From a checkpoint of a small masked image model: arch convnext_v2.
Rows from block 5 of a small masked image model, named by matrix and row number. Rows with one number within an expert belong to one neuron, the router's apart. Each number is 128 + 32 x the weight over its row's rms, rounded and kept within 0 to 255. All counts start at 0. Numbers have three digits each.
Before each expert's rows are labels from the 100 images, of 14976, where the router gives the expert most weight on average: "strongest on" is what is common among them. Only what is clearly more common there than usual is listed. The data: microscope photos of single blood and bone marrow cells.
# router: router (model.blocks.5.mlp.router.weight, 16x192, trained with AdamW), inputs 0-38
# gate: expert gate (model.blocks.5.mlp.gate, 16x48x192), inputs 0-38
# up: expert up (model.blocks.5.mlp.up, 16x48x192), inputs 0-38
# down: expert down (model.blocks.5.mlp.down, 16x192x48, transposed), outputs 0-38

# expert 5
strongest on: cell type: artefact
router.5:128099164175104142182111179123166083200094126161142194113141147128124154117126101010120134032179158138157127099119139
gate.0:145116125134131153131147000101143131085060120190094194088079135128109139105139118123114144157093152122126117130131107
up.0:124123159071156126092100142111121145122179181102102132182101110102151102154101141165144069100160104185160135102174186
down.0:114095150133065130118130183085192077108099160155135168160161063112102091190132078080117151103099147105162142140175147
gate.1:167146163091087156092106120147072179113158086134093103146150115110154125132125155115141136196162100113190136126128165
up.1:125148184164116124159127079140130161089148079107062149074114163105143124124129123100170094116151124115143143107213096
down.1:127109118098084080136111104104139124153130126130111178139073085088138192147106106187141156172155106112112109160101158
gate.2:149126082187072131164138125149071144082156132097161140071062126096143092121121164170143115079181105083173127098087154
up.2:134140160116087135129168229163202113222179153133148141144150147148168121102148128143102116186125160111188091142109100
down.2:106210130142132131136133175079139155085116157181174131123091072093151062150117078084129081168149157103177121112198079
gate.3:194110169142167106109157094112102133121112086077101127137121098146097158143139165096151128169119141084130124115152094
up.3:205111148106154098203146056164147157111136137074110117126109161117085146118147151126159070143144147137102098136118136
down.3:104140155140159187131123106131141104137178101196165128119137140134117134150151163136133132145117134063100152139105171
gate.4:124120161155133119166136129140109137164090115130119149172163158113133138078141142127201099103108128176142112144072121
up.4:151118198112140117154116081132128167181109119128139126114162164160153131114136148141179138069126132129119172119143115
down.4:145134133104124093120184109109097194101166157121143105095105104094125150165198086119104125096177191093164161102131101
gate.5:087106068103089116084115061110135132107133136151147113143113096175045167150150147087112108180144182167192110117150170
up.5:127162095117108136148185189124197123201120135127127066130124133184132168130112121134127188143104150162184126114089119
down.5:092146110112124110128071155076079151119157078063195126090126107172137122145216123122125160161089131118097172091103095
gate.6:160095157102118099128112162165129159089172115165117126132078155124139116125155105224101109137087123059095110106175141
up.6:119135130151107158109126057101132167136155093151188083110105117143059156117143149079147151155150139109140092142158186
down.6:177196079136126097110097191132110098135097175076154123152162140102076167129127056111110133157151118097112160156137106
gate.7:122130094143063124146143183129143120102097096093129129141094152122131128121127106129139147118107123092117125130086116
up.7:147115155141021143144114166152191129107119108107131125169115139132122154120112117148075067097145168154159097151065085
down.7:101105105082140085153135153112097108135137075137157119112138066127119093097130116098157192114123103112120121160125110
gate.8:089136108132131115153130221142127145133115155137132171144124099127188140151089122072152148125077132162103131099107132
up.8:107124107111131125159121117070114130097107151097111140185127154107122134098097191211124166156125125098133119109155099
down.8:132154112180076172135154157115118126141185143128184174144133200117141123134135130110139134117156156148143111085105120
gate.9:147137124156132146138121031124153125196110134183169172112049170140123135121136140049087149054148113124114132152062140
up.9:099136079118158155122147245150124134107137118070127072179183132116133124140109136223179107131137155106114152128180106
down.9:136094096096138136127162179097099142175070136147162129140158092098112052107120140131126203137099147153106169139138155
gate.10:140122134121059179093096104118079156111171125160185106097102098080167159113111063140129103125173146148076149110002125
up.10:104131115097127152093106255065080158149103119070121091168127060156126130131092109120090126104150149121137118130152116
down.10:114187123127138180155132086146134195145085179175212171200109154129168168135070137121123119061085148133155061083128119
gate.11:162134146143128152138155160152148164065158131152139179110074143198109095152094131067069170161136111147149106125099167
up.11:104130149144069122094103159110093111107105122132099095146152105137151152119155107120131133078118096091111130106137123
down.11:121113144114111172172112107089105129098077107176081123096138136142095141121205076140216082100105120118089196094149155
gate.12:146111135098167126123128225137146145086055076095073121124106156118118102125126089193151123115094179146079114090131120
up.12:116126154162084110056103130113190137102116167104164170070088101125156143120119122100112209139155123110085118109126159
down.12:111118130101050137165096107175091077144184094176155152167164103110113134132020128135093190156138090127127034159138089
gate.13:146117156146181147141150186171126165164090137080138202132133107137082142131150113100029116113102149140123098130095100
up.13:090142123129092142091088166129077143172131127142155048125135090159128138128119126156116082111120105139156139123156156
down.13:137123177210168109124203108131116161170068091091099101105098070158171126098199158119124152128135135105106190141121109
gate.14:122141106068100154176111114100139108177102081211129071149066062124141120129139169186107092139113098135197136074162135
up.14:156107147116104103148162186095096150181102155162085180133111122133111173123069165135170178061145103067087124118084083
down.14:136186112184058116086099113102097171108150117158127136072105117155100129101118096098154170156142146123113160166119109
gate.15:085109127172108155160166082110192154067127127165140178059088137039157142135109125138187167109126198114169126077112148
up.15:135144131231159099110150136103134083134098116160127136113127130072139118146114139068172166084134153143108134109124164
down.15:115113085139112101084090102127110077126131139086174092074159148152128138126100133153220107109107118130112043169144185
gate.16:127179152088095089144159123149151183099096075151087109133101135129148098107140114172123138132156098156202144134081163
up.16:101121070046054112126122127117144115108125125122109030214171153097128105135139116120190104162120096136113122137097136
down.16:143162099135191165122111150111115133144186130161144117148131231168122148074166121124086066139096112119153140099099159
gate.17:137141075136113122139159157119176109104074105175091125083081124052121099131100123161100085092129116137126116139031130
up.17:175150165106132148145114152132147126202161082163154102126164080102125146137157169155109098176127145072089155138140121
down.17:162151137135171145089125111074098157102094130097195100129138137092091135098106156127066088089162170135160122113106097
gate.18:080133105113103155163142187094085107153150134109094082143123099107109121116125147148095100132122124102113139140103141
up.18:127104152166090134162152160145126112138155129152112149179172162143098134127137127203165189199130102105128132136142095
down.18:148025132107137086132128124138143085147163133141081145188120144118139082127132103159127143135063138047111187079105096
gate.19:125119146130089113122139104107206138093132127114134086148075156133160098124113098147035085107150124131137103149127088
up.19:118108077078174138110128119138140121062150116131151129179152060160120120124148191124159176092054154129203149162025113
down.19:112116070140174128138137134122134110154192181125147143146097134052138107155082127047163161143091186088134157085120113
gate.20:183140152086098104157115121091169130125115111145148093097078106111131101130142181090156137110130122142150177117174108
up.20:145137128101179119132123096156137148209110113112112208092103152130138140117127170128078091114080131107127099184104139
down.20:182132095092153105124110119137077148116151187114139129167161145106075150156181155058110167123137172123077203137126093
gate.21:149129078140115078107127115118106134120160103104156176130153196101160119150125145115112125146118170086168130197133163
up.21:132097102076073168121116100097207119142109113104146142079126192076138137174123090084138085093116123151186132107149113
down.21:096136165072158128108095060121057103124105119180174135107188135128158152120099076128153165146139152161111113165150139
gate.22:111128139107095148065107153128141142084132139132108166096133066167138125137131071120072126060152111159159120100153122
up.22:138156152181070112096136054169080113168126122127122131122106086181087124125143110119128116128160098115140124095142140
down.22:172119121164161106050136122157161085118155177067107078115152182097150171131184160112079113092180166140111121139161124
gate.23:152122098119137103127113159154109154204148142061111147096127112110128118131111168108086142106127117093133117170134101
up.23:183094179138096114160108158097158089117128136108140141146103124132114128117153150118144103162173103117149115107092148
down.23:129117107157118164157127120127110106157126154154151149118099116087118126077138082125119145207095106156093137147169176
gate.24:186110145121116145108180130147119164125145098121131153072142132119113145129159116135100099161118135133104088122133112
up.24:143128169130097131079085121097132114034109119107184167158122135127140170155122130174170125166116141127101152162098112
down.24:176060171098106157138082112172152105122161068158158089107131116138166137136110124133127107154186128153146064148132067
gate.25:158137167131178134095149143094058096156125090160132127144108076138146106124108108127108147094145127081115114076119145
up.25:144108069217149123140102072141179144165158151140144127118154074118094130123127124119142094147124129109252163144158109
down.25:150164158053157142087079088147103129119194155166158160147141147119139134138061152126130080186083119118197000085122088
gate.26:170130118162103110169113162128153130109125123132180094035050073160100126153148129120107130145128126061112139079102174
up.26:174107131168169111141152152133100084214174132132161093177096094237116114138142149109074132169130097087096102123137138
down.26:118151133175113126115091148149147092116115130159110054090120171115162137151105106167092110097178109062133146126158085
gate.27:128078136146110099115128056118181131140128108159088146096140127105119154108107144174063137207093093141107117122123155
up.27:139135159172198120137120158109174065146138102124138148120161110171107118135140133141106148094088143122146134110113124
down.27:110130119188098169208094146151100152155158129101091137106069132122172149176095168101173177127080082136112054122128122
gate.28:096140136087187161141121132149125077053102104201090130127110203141091171136120160180125058108151119131194148107106131
up.28:114119147208116143158162065121084144118080088110122120079159125119132151167125165094164136164151156073144144075152103
down.28:155109180077132089162168123107124163135159048109090155132144122148068133079121141162142147171127165095097186129137100
gate.29:112121106120113126156104098100146100105100151071083219109094172097092137131107114096148135074135126169134131111136135
up.29:126125095087072087105108081141093143144113127229110098085093088133136155120128073210111139147144121105127135131086128
down.29:165118100126143155126130090120183150094068025122146184065156127195153153090110113132145135078131164166147119167124107
gate.30:150140075175176166108146141152058129200173103117104128120131132092152115155140111067078150083142112112163122128134132
up.30:155133122148060062153096124150091120122121131089107151119082141125170113144132139166098085098158064164082146118053144
down.30:145116082153120049109150083111142082102177110130079115041162121153152110130128044151195121137115146103147177137149170
gate.31:168128121111191128202118087123143119117137116131095154131121166147175120138145096079188147066122156084127138168134129
up.31:148135120114074134166087061101165077095121116176112169132072128147158113128118135088162079094128112125103118138101151
down.31:078080082167121120139119130159110091128132092165060100109178104185130089115090141070155142062179145091160140165152096

# expert 3
strongest on: smear: peripheral blood
router.3:138138163177177137147132118120138115118114147064175102099140120138085072106107128169195141142147159117101129156129116
gate.11:105115161138140094157188100131161140119130120073056154165145077114138163115129062131115123130131173201111142136166122
up.11:129133134091143149189180096136094118053124158119062186112117170105111116126141080097198144199116156117151117156123101
down.11:127089114056154152167123109177072115145158142059161131134199143142068098145129103081102118101171142171125135114132150
gate.12:139124124154121162092152034106135124081111137143126114116074069125095122137099139187150125109147140177097100122087120
up.12:071097088196043115101117140119162143117077114049103125144132162129133122176100087059160081153128128083104140070129127
down.12:125148097132113096123157115113158120111166172065151097174158134163140172140174171118152119090082127095133067112107120
gate.13:091109143096185127170135164168117125119125124139083157127141123126127155126132138115167121171129141156070130155117102
up.13:114112141146112135093104042130137157152173139138084121159088105120146123138102153156073167170142096130094162132119132
down.13:088092103134122241053124137144120116100097121163161104132127127135136156078116123146148133140116120175146136065057114
gate.14:142184146124146147166193130109214160119070088150110186141128160146118129118100086151163063121149124099075136133128100
up.14:145125117188149127082169170117151139171124166152059153099166166131122149092125121136103131145116106107119140110061194
down.14:142138191145115133096133117140139126097140116105152134122107138159129133128164056116139067123141102130056074123129127
gate.15:157136105134073121135142108156101148134135156087096108087162120069139110114107105170115091091133169124065118084122122
up.15:158158127100142113152089167121210090144086103122170167190085148147122105140132167151143170064118139109142109172167096
down.15:128125115100125094185067092082143125157140153181128089165114146142151062095110151093200156157188172163148115185161142
gate.16:138109124122066160190095210192148107100080109142085083106120149150159124161152101054125166123148110155114138141125111
up.16:130145072122149104102152097095175147085140160165156166182131101122147141086103130113122080112131166135152093092138120
down.16:148032133100129120104110173112099081213168146166195117093172116090132165147132090115125112101167116143117048129116121
gate.17:175140083198199141117139118123110076145148137067139085106096132149136113117153132133112156061159146154122151138183083
up.17:126154139152117077144114099144043107130127133189101148141116150150177151123141106143198139111118118185080115133144095
down.17:124148098097104179080148179123151093103167126141106157154109123106091143066097075086106135080107169104118101136187132
gate.18:103096104112109124110185096104136170074142112062149115138106142124142167104116065113133099144114117157122150094137120
up.18:177101112140098172127119109094088132141191118092086094151092123114142111121116171140130062127099106166129162106121143
down.18:124101167110111166127153104104160134123103143094136075111125161132156189147141068195139102086112105124150032126161094
gate.19:108095121114229096091083166110137140155131106120154144178129183162148123140139153153129135114132094155119145154157149
up.19:138136103141094104170138181162136136084121118175187115125122158183139084130183144115120146167139122084146151126167111
down.19:141069111080146152148121153124102114148136137140077170119168066138103138115134102154069165071144152179067149164075176
gate.20:167130140155097130152144130105107131209102134086109162133106175123159117135097106081114077129097116139104162129202092
up.20:029111109106113123134138089200105161156140137143099133189159117146126134124110065087108148118104184164158094125139151
down.20:123128087161201155115115190119166113085074152137132188106155133124145093089150160147144158071120141111092152119166085
gate.21:099113119109178113085133142116171109138128154167089180151110116084106170129139123106101115129108101109126111165128129
up.21:101123138156183127113122141122114107175121128085102097147164134079105113127117163098117091150119121090164131148128151
down.21:124102101125137106180153079069184119116090137117107122109079068136104098139156109078143221189123061180140178159147115
gate.22:094121125119140139072103081117147114116123149109106111157095118168132121140112127152090148126115104146122137153117166
up.22:129128149163254122081185105153107157199135123062135146152178102124139140115158107099104118128096121101087125127121096
down.22:162132112071154107109116111084107148117109161135187129185098159131144098140105126189119145160124104127097086104054162
gate.23:163112172164124156073080198126222060125117164103113147090124112148117118123141139126124181144147164134118171044134132
up.23:139123063072152129144082088115162198104090134122097102168106141103085143114135140134146115162168114106084084109127167
down.23:131140133151131091124122112098138118151142106120151172148098142082090141105137120126181130119067187133136204121152132
gate.24:127131100160156139154136189126097135063100128102161075119080117157121099100154137121105129121161115163076116128165158
up.24:129127173109141122123117181119121091109094121171143118185149097115122115127141118060157162106140101106104097131129121
down.24:102101150139136155168083175185176133144105139196204134169111150159124061122120153109072151173114083148172111124090144
gate.25:130100109131152144156114157119125117143163136134101130149144081151084146129131078134137138100145081113128127120204087
up.25:158157135108168138144134122173151080177123139147149182152159134105169142142131140181184113098148156145125124118171141
down.25:081096110132103126113108125149114133121056061102147101153099126158120089135121144116117140113140151150109087149129117
gate.26:119131099096093133079203136125078126215148165144173158086065077130135113139134173134128153083119112176123121129114143
up.26:084142052164081131145077154128121107149132102079159111185089104131142116119102095083129079136093112155171134131110217
down.26:128164096110045120138107080123205169135096087096156144113115132192128167137181158141196112122102082133128130150131123
gate.27:162132126127176141088145125129155110125077108121135077128055095112137107118102111083132117098133171142123114129151092
up.27:112129164114164154071166083132136158145138088112144108114072191060157112119133145165154106161146143130138148155186074
down.27:112188145121117065136153148166063143097107113125186107155132116087122132126117114142104104148084198168141147156099121
gate.28:143102139126095104130143164163185126102084123136140081147152143152084124145131126161138150084155130159132182147142138
up.28:140115094185101145131140133101088134112155094144128159131100177140142109132107191144116126103109108058104147065133100
down.28:113104168192149129160110139161119166144127145165166129154125102150124153128085143108131154150132120169105125082110058
gate.29:154140203111089133160166117174128133057144172095168072138121145121150146132145104158154069146180148218123116124085096
up.29:133126089068149130137148076161206170117143121160135109089054150144110129126155107108158128071118138147153126062142103
down.29:037127122139130094151136157145089130150146190094066119141131174119092097099184082171073111139146161130128205172086092
gate.30:111142101114123175055148090096123115148119109085106127163105137121132143143107150090070085136115100138179111161144095
up.30:050141138164056117149142181143124107137149084123162142139134163136139123145105128126191024194075101106214111098110128
down.30:103097070148077126167198100153133093138110102084098173112131120113117124108131098141163191056139133136154117139092145
gate.31:153131138152061123103122156145081080186133137080150130169118151157143118137143082105118136156126169132155161117142079
up.31:114145169088102079136190142119111130132123101161098095126142141150146137109159113190104181216122133122102135120126157
down.31:127154117177124155117120109152135101154094103163126110166119123166112080091093106123161181159169086150101095184115110
gate.32:169082039111137102081138210105120127167132148083135140140118124152109108104129145113051092138151123095104132158098153
up.32:170114110136153087144108065148144098119153174111125092134057096135108087085140116141189187156118149115145131159177111
down.32:084114120093188097067119138148097173096165130118190074125139089137138111054091098059122144095210173115104068149192109
gate.33:149106092142146116128137103118113140164086189059151096102135071164096152123126078121091133146113096123103151145138127
up.33:109135118115121117161196107139159087125100118121158111150188156194104130142131156228135150132121150147205153096152089
down.33:132164105146139194146186127119120105137139157117143140166186200148113103086073144102104106103178166128090087116148129
gate.34:129096128167136147135113143084078124126132111063127154128101169136157107157137138087123176107133139096148145129108160
up.34:152136110137085114113128184126128137192147153146185117122104156172125106099124125055131255142085101158129157162088146
down.34:147153164091070186103143158068131207172077174133139123172158125140155136210100083159122077091130087099139106166092130
gate.35:132119113103058137134074113122101094174156169180130118135095095111156143133135120133131183121116099152094120115052102
up.35:156116119054112149102141179164140137172112150154153127122140210109119148116144094074112201114105062175105112133098165
down.35:117152082125193129136125140155119144137093118151097131152108125097119065116102173136121078132100138191143122165142096
gate.36:112129116112174142148154099138144094136121110152101142174130141175133116149117066151147152076180158152064140180167114
up.36:186120120117120109044099154117196194195174135111120098095146135056121135136145113106101072072113154117141144104144125
down.36:137135160089076076153142137141112115138105134133129154166059100116124132140145054131188129103089141112146045119146186
gate.37:193130151161160145113172197120142096127134134119155162165092147160121182120109188108153127163141137136204119144110128
up.37:146175058070043163141086181110115113172081122185114125172128117069134139130109109144118162157106094075119147106155141
down.37:120121122085114142118128140119177090135155135158154142150134141121119145079156185116161167127120147109133146148133116
gate.38:149138116066214105135127123098121093099152098155129094158117129103125170126141159196158134114156113084168129145200120
up.38:128117158123037133120057177140097161129120146132088089154143145100118135126135106137056087104132157184091143153074156
down.38:130143105144101105085180168142132130132096086151121146080130106109169128167119109181119153079149102099155111113118093
gate.39:129130112200162142180136144107115145121132112105120137137079169149150129141128141092070106179149158129132149198148123
up.39:123133111142163122178162152126099141103113117087098133124121160118152128140120165094126125195142120120179076137123114
down.39:101134124103103111144096146096213138110142165086093127168134133132081069104143142172076154166131134120128131130049174
gate.40:174136092113097150124093139088108112185116158137203125125120123124092156119101101016010146102153096108152123104110166
up.40:161076164075075131203140124149134125233167164091105169167112082120129101128084162163141157134123151101149146090081116
down.40:108113083129138086130119102113181137151080124119098111117087077094058107096130133149129107142180127105146157147162122
gate.41:102105170147039150133114133119184142194104132089076161137132123071087156116152176111148085131116107137168119149161058
up.41:133117216105103130120164094139126122150101136166097093160094132117108157095132098073115129118116119146160106112200104
down.41:139112137052123177099130099128109138129144116131099142177163154174179092080115149109106153176122075153159226129099153
gate.42:151121171058138124139143135136122147127127106142120106126129172178119159140115121070096128208147137155196149158125166
up.42:096123111219132108048111140148108112255163133110120166122115092075130135130144169160132069048117098114096147146133129
down.42:126151154117134111147158155121173130121104131123158093133040161047091133057154138114159204136150143060121098134142131

# expert 0
strongest on: smear: peripheral blood
router.0:133135146185165129108116100123148118147091137063164098093134117156113092106108106159207136168145164096130131147141127
gate.0:112111109061125080167100152136089162059103137152095078138127144122120100119162117124102175078110105099169128125083155
up.0:141123151171107107064138135118068158063107078110133082095131068140094113175136163120141135157115111102106125104097216
down.0:152119145142138063143153110123140064085140199100189117099134116100125128139143095117167129118180171098123123116155074
gate.1:117121117194116149126130071109028161158135111157113141145109118048123175127115124106173174064133137146028166121142121
up.1:145126108000174139095118154158197157145133118104174085106079102144089101169117146179121112151147145151194165080122157
down.1:144069078160158180117175131114103159096188142157100122128170116111163154160118127105174085090142131041120056157077073
gate.2:176127061184101087114123038093175133121144143143146149084108109109119134127124149126122113107131126106170112141131119
up.2:093151136149181125145131186128120147100123155132151158125132099141127124119107152121120108166133144133120159059112077
down.2:164136127149161110157105149078070093132091062159147123133107178143130111160086127166150075125117126154108072108169114
gate.3:132135144185067129132144154108142106150112131107177156142112172109151145157096120085117090154084143144126125080192136
up.3:086165093070129112078179108128153113019128131146111101116123088189182083115138158104160172175125118173160137098094094
down.3:135146162115161105105161131124105115111104126174109137105152036118153158109116082156075134128080127080125123142131067
gate.4:125134118154120122160147205154123101107194082142121085112171105097126123141159085144115101114101143126138099121138116
up.4:146110139105081075160153135131175151087141159176117144071150153124109130129122145158143125227168115164183112066096082
down.4:057093119107143166113120178158074104138071113147128127102135115132120142163119138141088152078167097150079150186153100
gate.5:122149121094037129100184133161170110106136100164170095119096059147118127153163151116124142152144120159129126187135116
up.5:177126173086128141128174103138165141201092166126180187123131176138150132132162150104099153163099116135110138133092093
down.5:154130131098146088161177112090104167107088075079134101131145119076120090087175122166129160139118114153136175132110123
gate.6:147122133154092142184155104087124144184130139080095086142128175113136113147101155083128176089155141127129154095096122
up.6:184105104216114153189154127131178167171192167143128092082093102152127108134125172052132154113147091119082139109103145
down.6:156082153059115138080128106112169147095148043103116148148158133133131150111210107151078091136122136192126148093090132
gate.7:145134129097091142159108096156146135158125134132141124121072097130109121099128113081163179173159152152151126120153137
up.7:122173133057085089060175130134124110165135089115128151166098134137128136114128152139218184205074135084151168136117124
down.7:124115096126162095173145099145142130168118146195167147137189074062125135149079140152187178120155134068110237150132096
gate.8:094116090114077144090130099142075150127130150159091090115112100124100130116115135106195196151159112141153124067139111
up.8:119168111168156126093145131128137107211106145155084126071072165121135092137112129161180121123122179162180117192131044
down.8:120141111084173111169184135178137105131109103141110178080172098105105099182125138189147123161108106142165109108134139
gate.9:124165132140107105122170041131151148094075138078081116147064122125173114128140102138194102093149135176148126183107113
up.9:135110115085070131077158147108137136099131086122135185100114120099087144110096093086133165069090103124099116119094127
down.9:076160149078116127122117104110099128144121199148113123108168113085098185146096096127102119101175106161096127190112114
gate.10:191117145133099116157144099128165155147142113130129060065090092103159143107117174105070162124129113137048149084166158
up.10:095128084078140146159123138111093165121107104194168053164131158127157143115092143140177113105128119145120123146128110
down.10:131124094069136113120082109118100161114070122119157136170154112106119099116141140173106089123133139053138186094091154
gate.11:133128126090229133144093073141150122159100131099167132120043150153131146126131114094097072121122167164155137143118111
up.11:153159115138137094045118127178151161059107107069128150106144166131152106142120072103077133186094145116117146137066168
down.11:120147165144136118165139126109122146190106091142070180115059153125112130170165076143177120135159110115085076097066082
gate.12:156127135106190131108130157135169130119108115095153236178171103114118111147104121110101094105122149145105174115153127
up.12:096156181112051146116084126131142155139113116174096107171185114061157128116116151195104109137042106145161150094146201
down.12:128118157162098157133127139137119096106164076142114107200112170025180196133138175117145080127140113109140107125059149
gate.13:126151160083211128128083109119103092188136114094122101098102136152094110142109129117130155098105149142112186130121137
up.13:131123138134175153137190163076135163135181137167113079114157098185131153119140132067109138173090115096094117044158100
down.13:143112183086088150144205103149107121123123062139093113083151103090130175135066089061148099132152147105149123087194075
gate.14:133117210098146144140139099139115144110087133088095164144131125137135133132163115107076175102102158153103104133127106
up.14:128123106118198120119095091123073121143117062203167062112156109184143152138108122098148110097181121151128112094094090
down.14:067129141159185137077124100145104187097111167073097107130139212165119114156176129067060161099150087045162180134159116
gate.15:125145118098130148102108191126086105113092124087146079129125117096125118129118094199112133123111140132196111129128160
up.15:163135145093170119066137116092149182116138163223095136130112160125103107160100114112099121149122095149107169145094103
down.15:101131114134075134106090159161128062055142111131092195085141136081100126116126071072215145144131188171116077171084151
gate.16:142132100111100128127156163108123164094117137145101136109145100128135139110096113063151151077109137156168184114137142
up.16:086099145162089115085112116130144089108093152123115137123072147150158129141124158143148153131078141107220121119115139
down.16:166129123192111074133157160115177119140179160118199219113084101124178146077142078168129127145148093156131141136150110
gate.17:114120133101189117141109100130118110160098151167141117149095143168125168117152151124094163156103109130168158173113122
up.17:078137163175068088060090111104153112162120117117172147111121138171118084121125114121132142128141147142154168154142101
down.17:127136197186140134120166160119152104145134145130137116206111169090100115099106145144117096110191190172113091131162086
gate.18:120144133177179120146145110106162122161122142111111151140166144173094135160103173115170073078105115143165137109162122
up.18:133140117166112127155094102128089114135170124108069138186070134055072082144128106152129107144126129095107185170172147
down.18:135103150086093105174100164147156055151092175126100134173118113122136114180182091196112131147090143134134130113127159
gate.19:181151111152150121111138142144085146107100151142121129100074170109140103132118134137105138063121170125046121185105103
up.19:129112126098150119133136125130169165139121150098111175097121123136149142127143140168153246120116106126118152160118139
down.19:178143116116082083127078116117151153131126190153113129090169161119184107127159170139139077100147115124147099107111101
gate.20:176139130109135143086166150184172090174136137093113170095121182129163098125127098105125135118124131066113116124101138
up.20:128104189144133112138168198158116155140168077181060102122208071138083103115127106048148137109123147153074122132120145
down.20:114156101093145092135135088128155127046157136134100122154127097094123122106074095082129032119123135121066061124204168
gate.21:117116157129166141160123133123088113178123139121132142094119095121150134137130137185148094113091129079176096078119099
up.21:091145132091163108142109080121092143188104115082206142110169165144148109148118159101122148099129146079180157151127145
down.21:146096125150117108112117116129135149117110148121255176139143117112175140153093165120088175098178139115176040168152100
gate.22:129139130160078106113092187107098177162113123124171155064143126161147110120153072146081136119168159116074146081087118
up.22:161118194128141131157120181145104113097144141142117147138142063112117142104154179082155139131142133153079070178094105
down.22:089151104107160131103115139160078197112168127156125121121172131064153086096140149156054100110129097185051142115145150
gate.23:127161143111132131097084130160112107124105099102167093098136148085146118099123132126121130123140147127146123121143131
up.23:137158098116117113073072105125168137165134161104139121141088161126126090091119156130152092126128186171175114122161093
down.23:144094153151104109173137109141113112119120148168118120108153181176131135076093078176162159111169157140172094142117074
gate.24:126136110063202118138143152122195137149115132126130175066109173063095151121111135134152096209154092129100113124136151
up.24:097132077170137138045116137111110137200141142081092093152180093128118150141139156124122168144121133141143120148077116
down.24:124154126087145129106162154099151201119179174138155097073141155170149105191190150110149127076124166128153130104111095
gate.25:116123129068110123178127164126142165040109128144165168159078127169141129107123101069168199096129093192105133151102101
up.25:115137154207178132126156209119156127147141063137104118170101207139131132109137169158102103069123143110079107125187091
down.25:122173137159176121144108135127215145143153157100127130152144136099099109121133153121126108159169127087120060173138136
gate.26:141140091174118143136107179153177129158123104145113154171143177150143108111105154121129121146173115136090138123130130
up.26:169097070113138133198101168121074086138160167125187151132110140154095123138126116060146104149112139141054151066130150
down.26:150138149134106174110121077190126112143137160088119097108097166118101151118134069083127130159111130129150122166181096
gate.27:131177169116021111177143143138174109071126102139095136078160077165135137121104189124135084183141182107112086065166138
up.27:133124122138153116145111181098050107166082091054155193130175176144127149120155155084179109112108115108076087084145162
down.27:109108162117123097163093121176136130113144143119142096116184151100096144064153183115152156091162141124135117157158113
gate.28:129095154171082160071131126135071135126098130166099139147085134123114105145162162122130166092099118091154141135114113
up.28:120138129114149147157154134114051121141101082135152116100139176145128119120141157145069140087128128082035138125101122
down.28:110132125134102107076126160122125143161088165131132157168045136072034094037151092125094105193124146152146144118076146
gate.29:166130106151064106168154179139140136080127129123151214184160137137144125124112130121162152128143165133139151102124079
up.29:149117116101184134141112152143133122188133098180144091136146081171123105153184192101107144100132124097167073169152135
down.29:173130126109092120161168089092128163158131210099122106159073171108098125122096137091086050159163130114151034103151145
gate.30:149135133063035156171081167147147157208106138124135066139147063129095152116105113112141128141092130082140144089107181
up.30:085172148083167137144141197154154174063171172054133092127134138130078147133127139080117108160156115137128161113092124
down.30:133116107128121153127130159158040100142148136131098054120127101070149101173111061159149082100168159068082055119098093
gate.31:098135129111157128153162169148170128127118082094142150086116178201136166125110099121074109078150147151089102140098155
up.31:164083137135098128114098142106071121117163155174115109145154084143140120114122161169138167160117111100143132146103163
down.31:121108167134138145109109099077184079155188134112123156154137150079141148177143167164122163140151147100155114110066135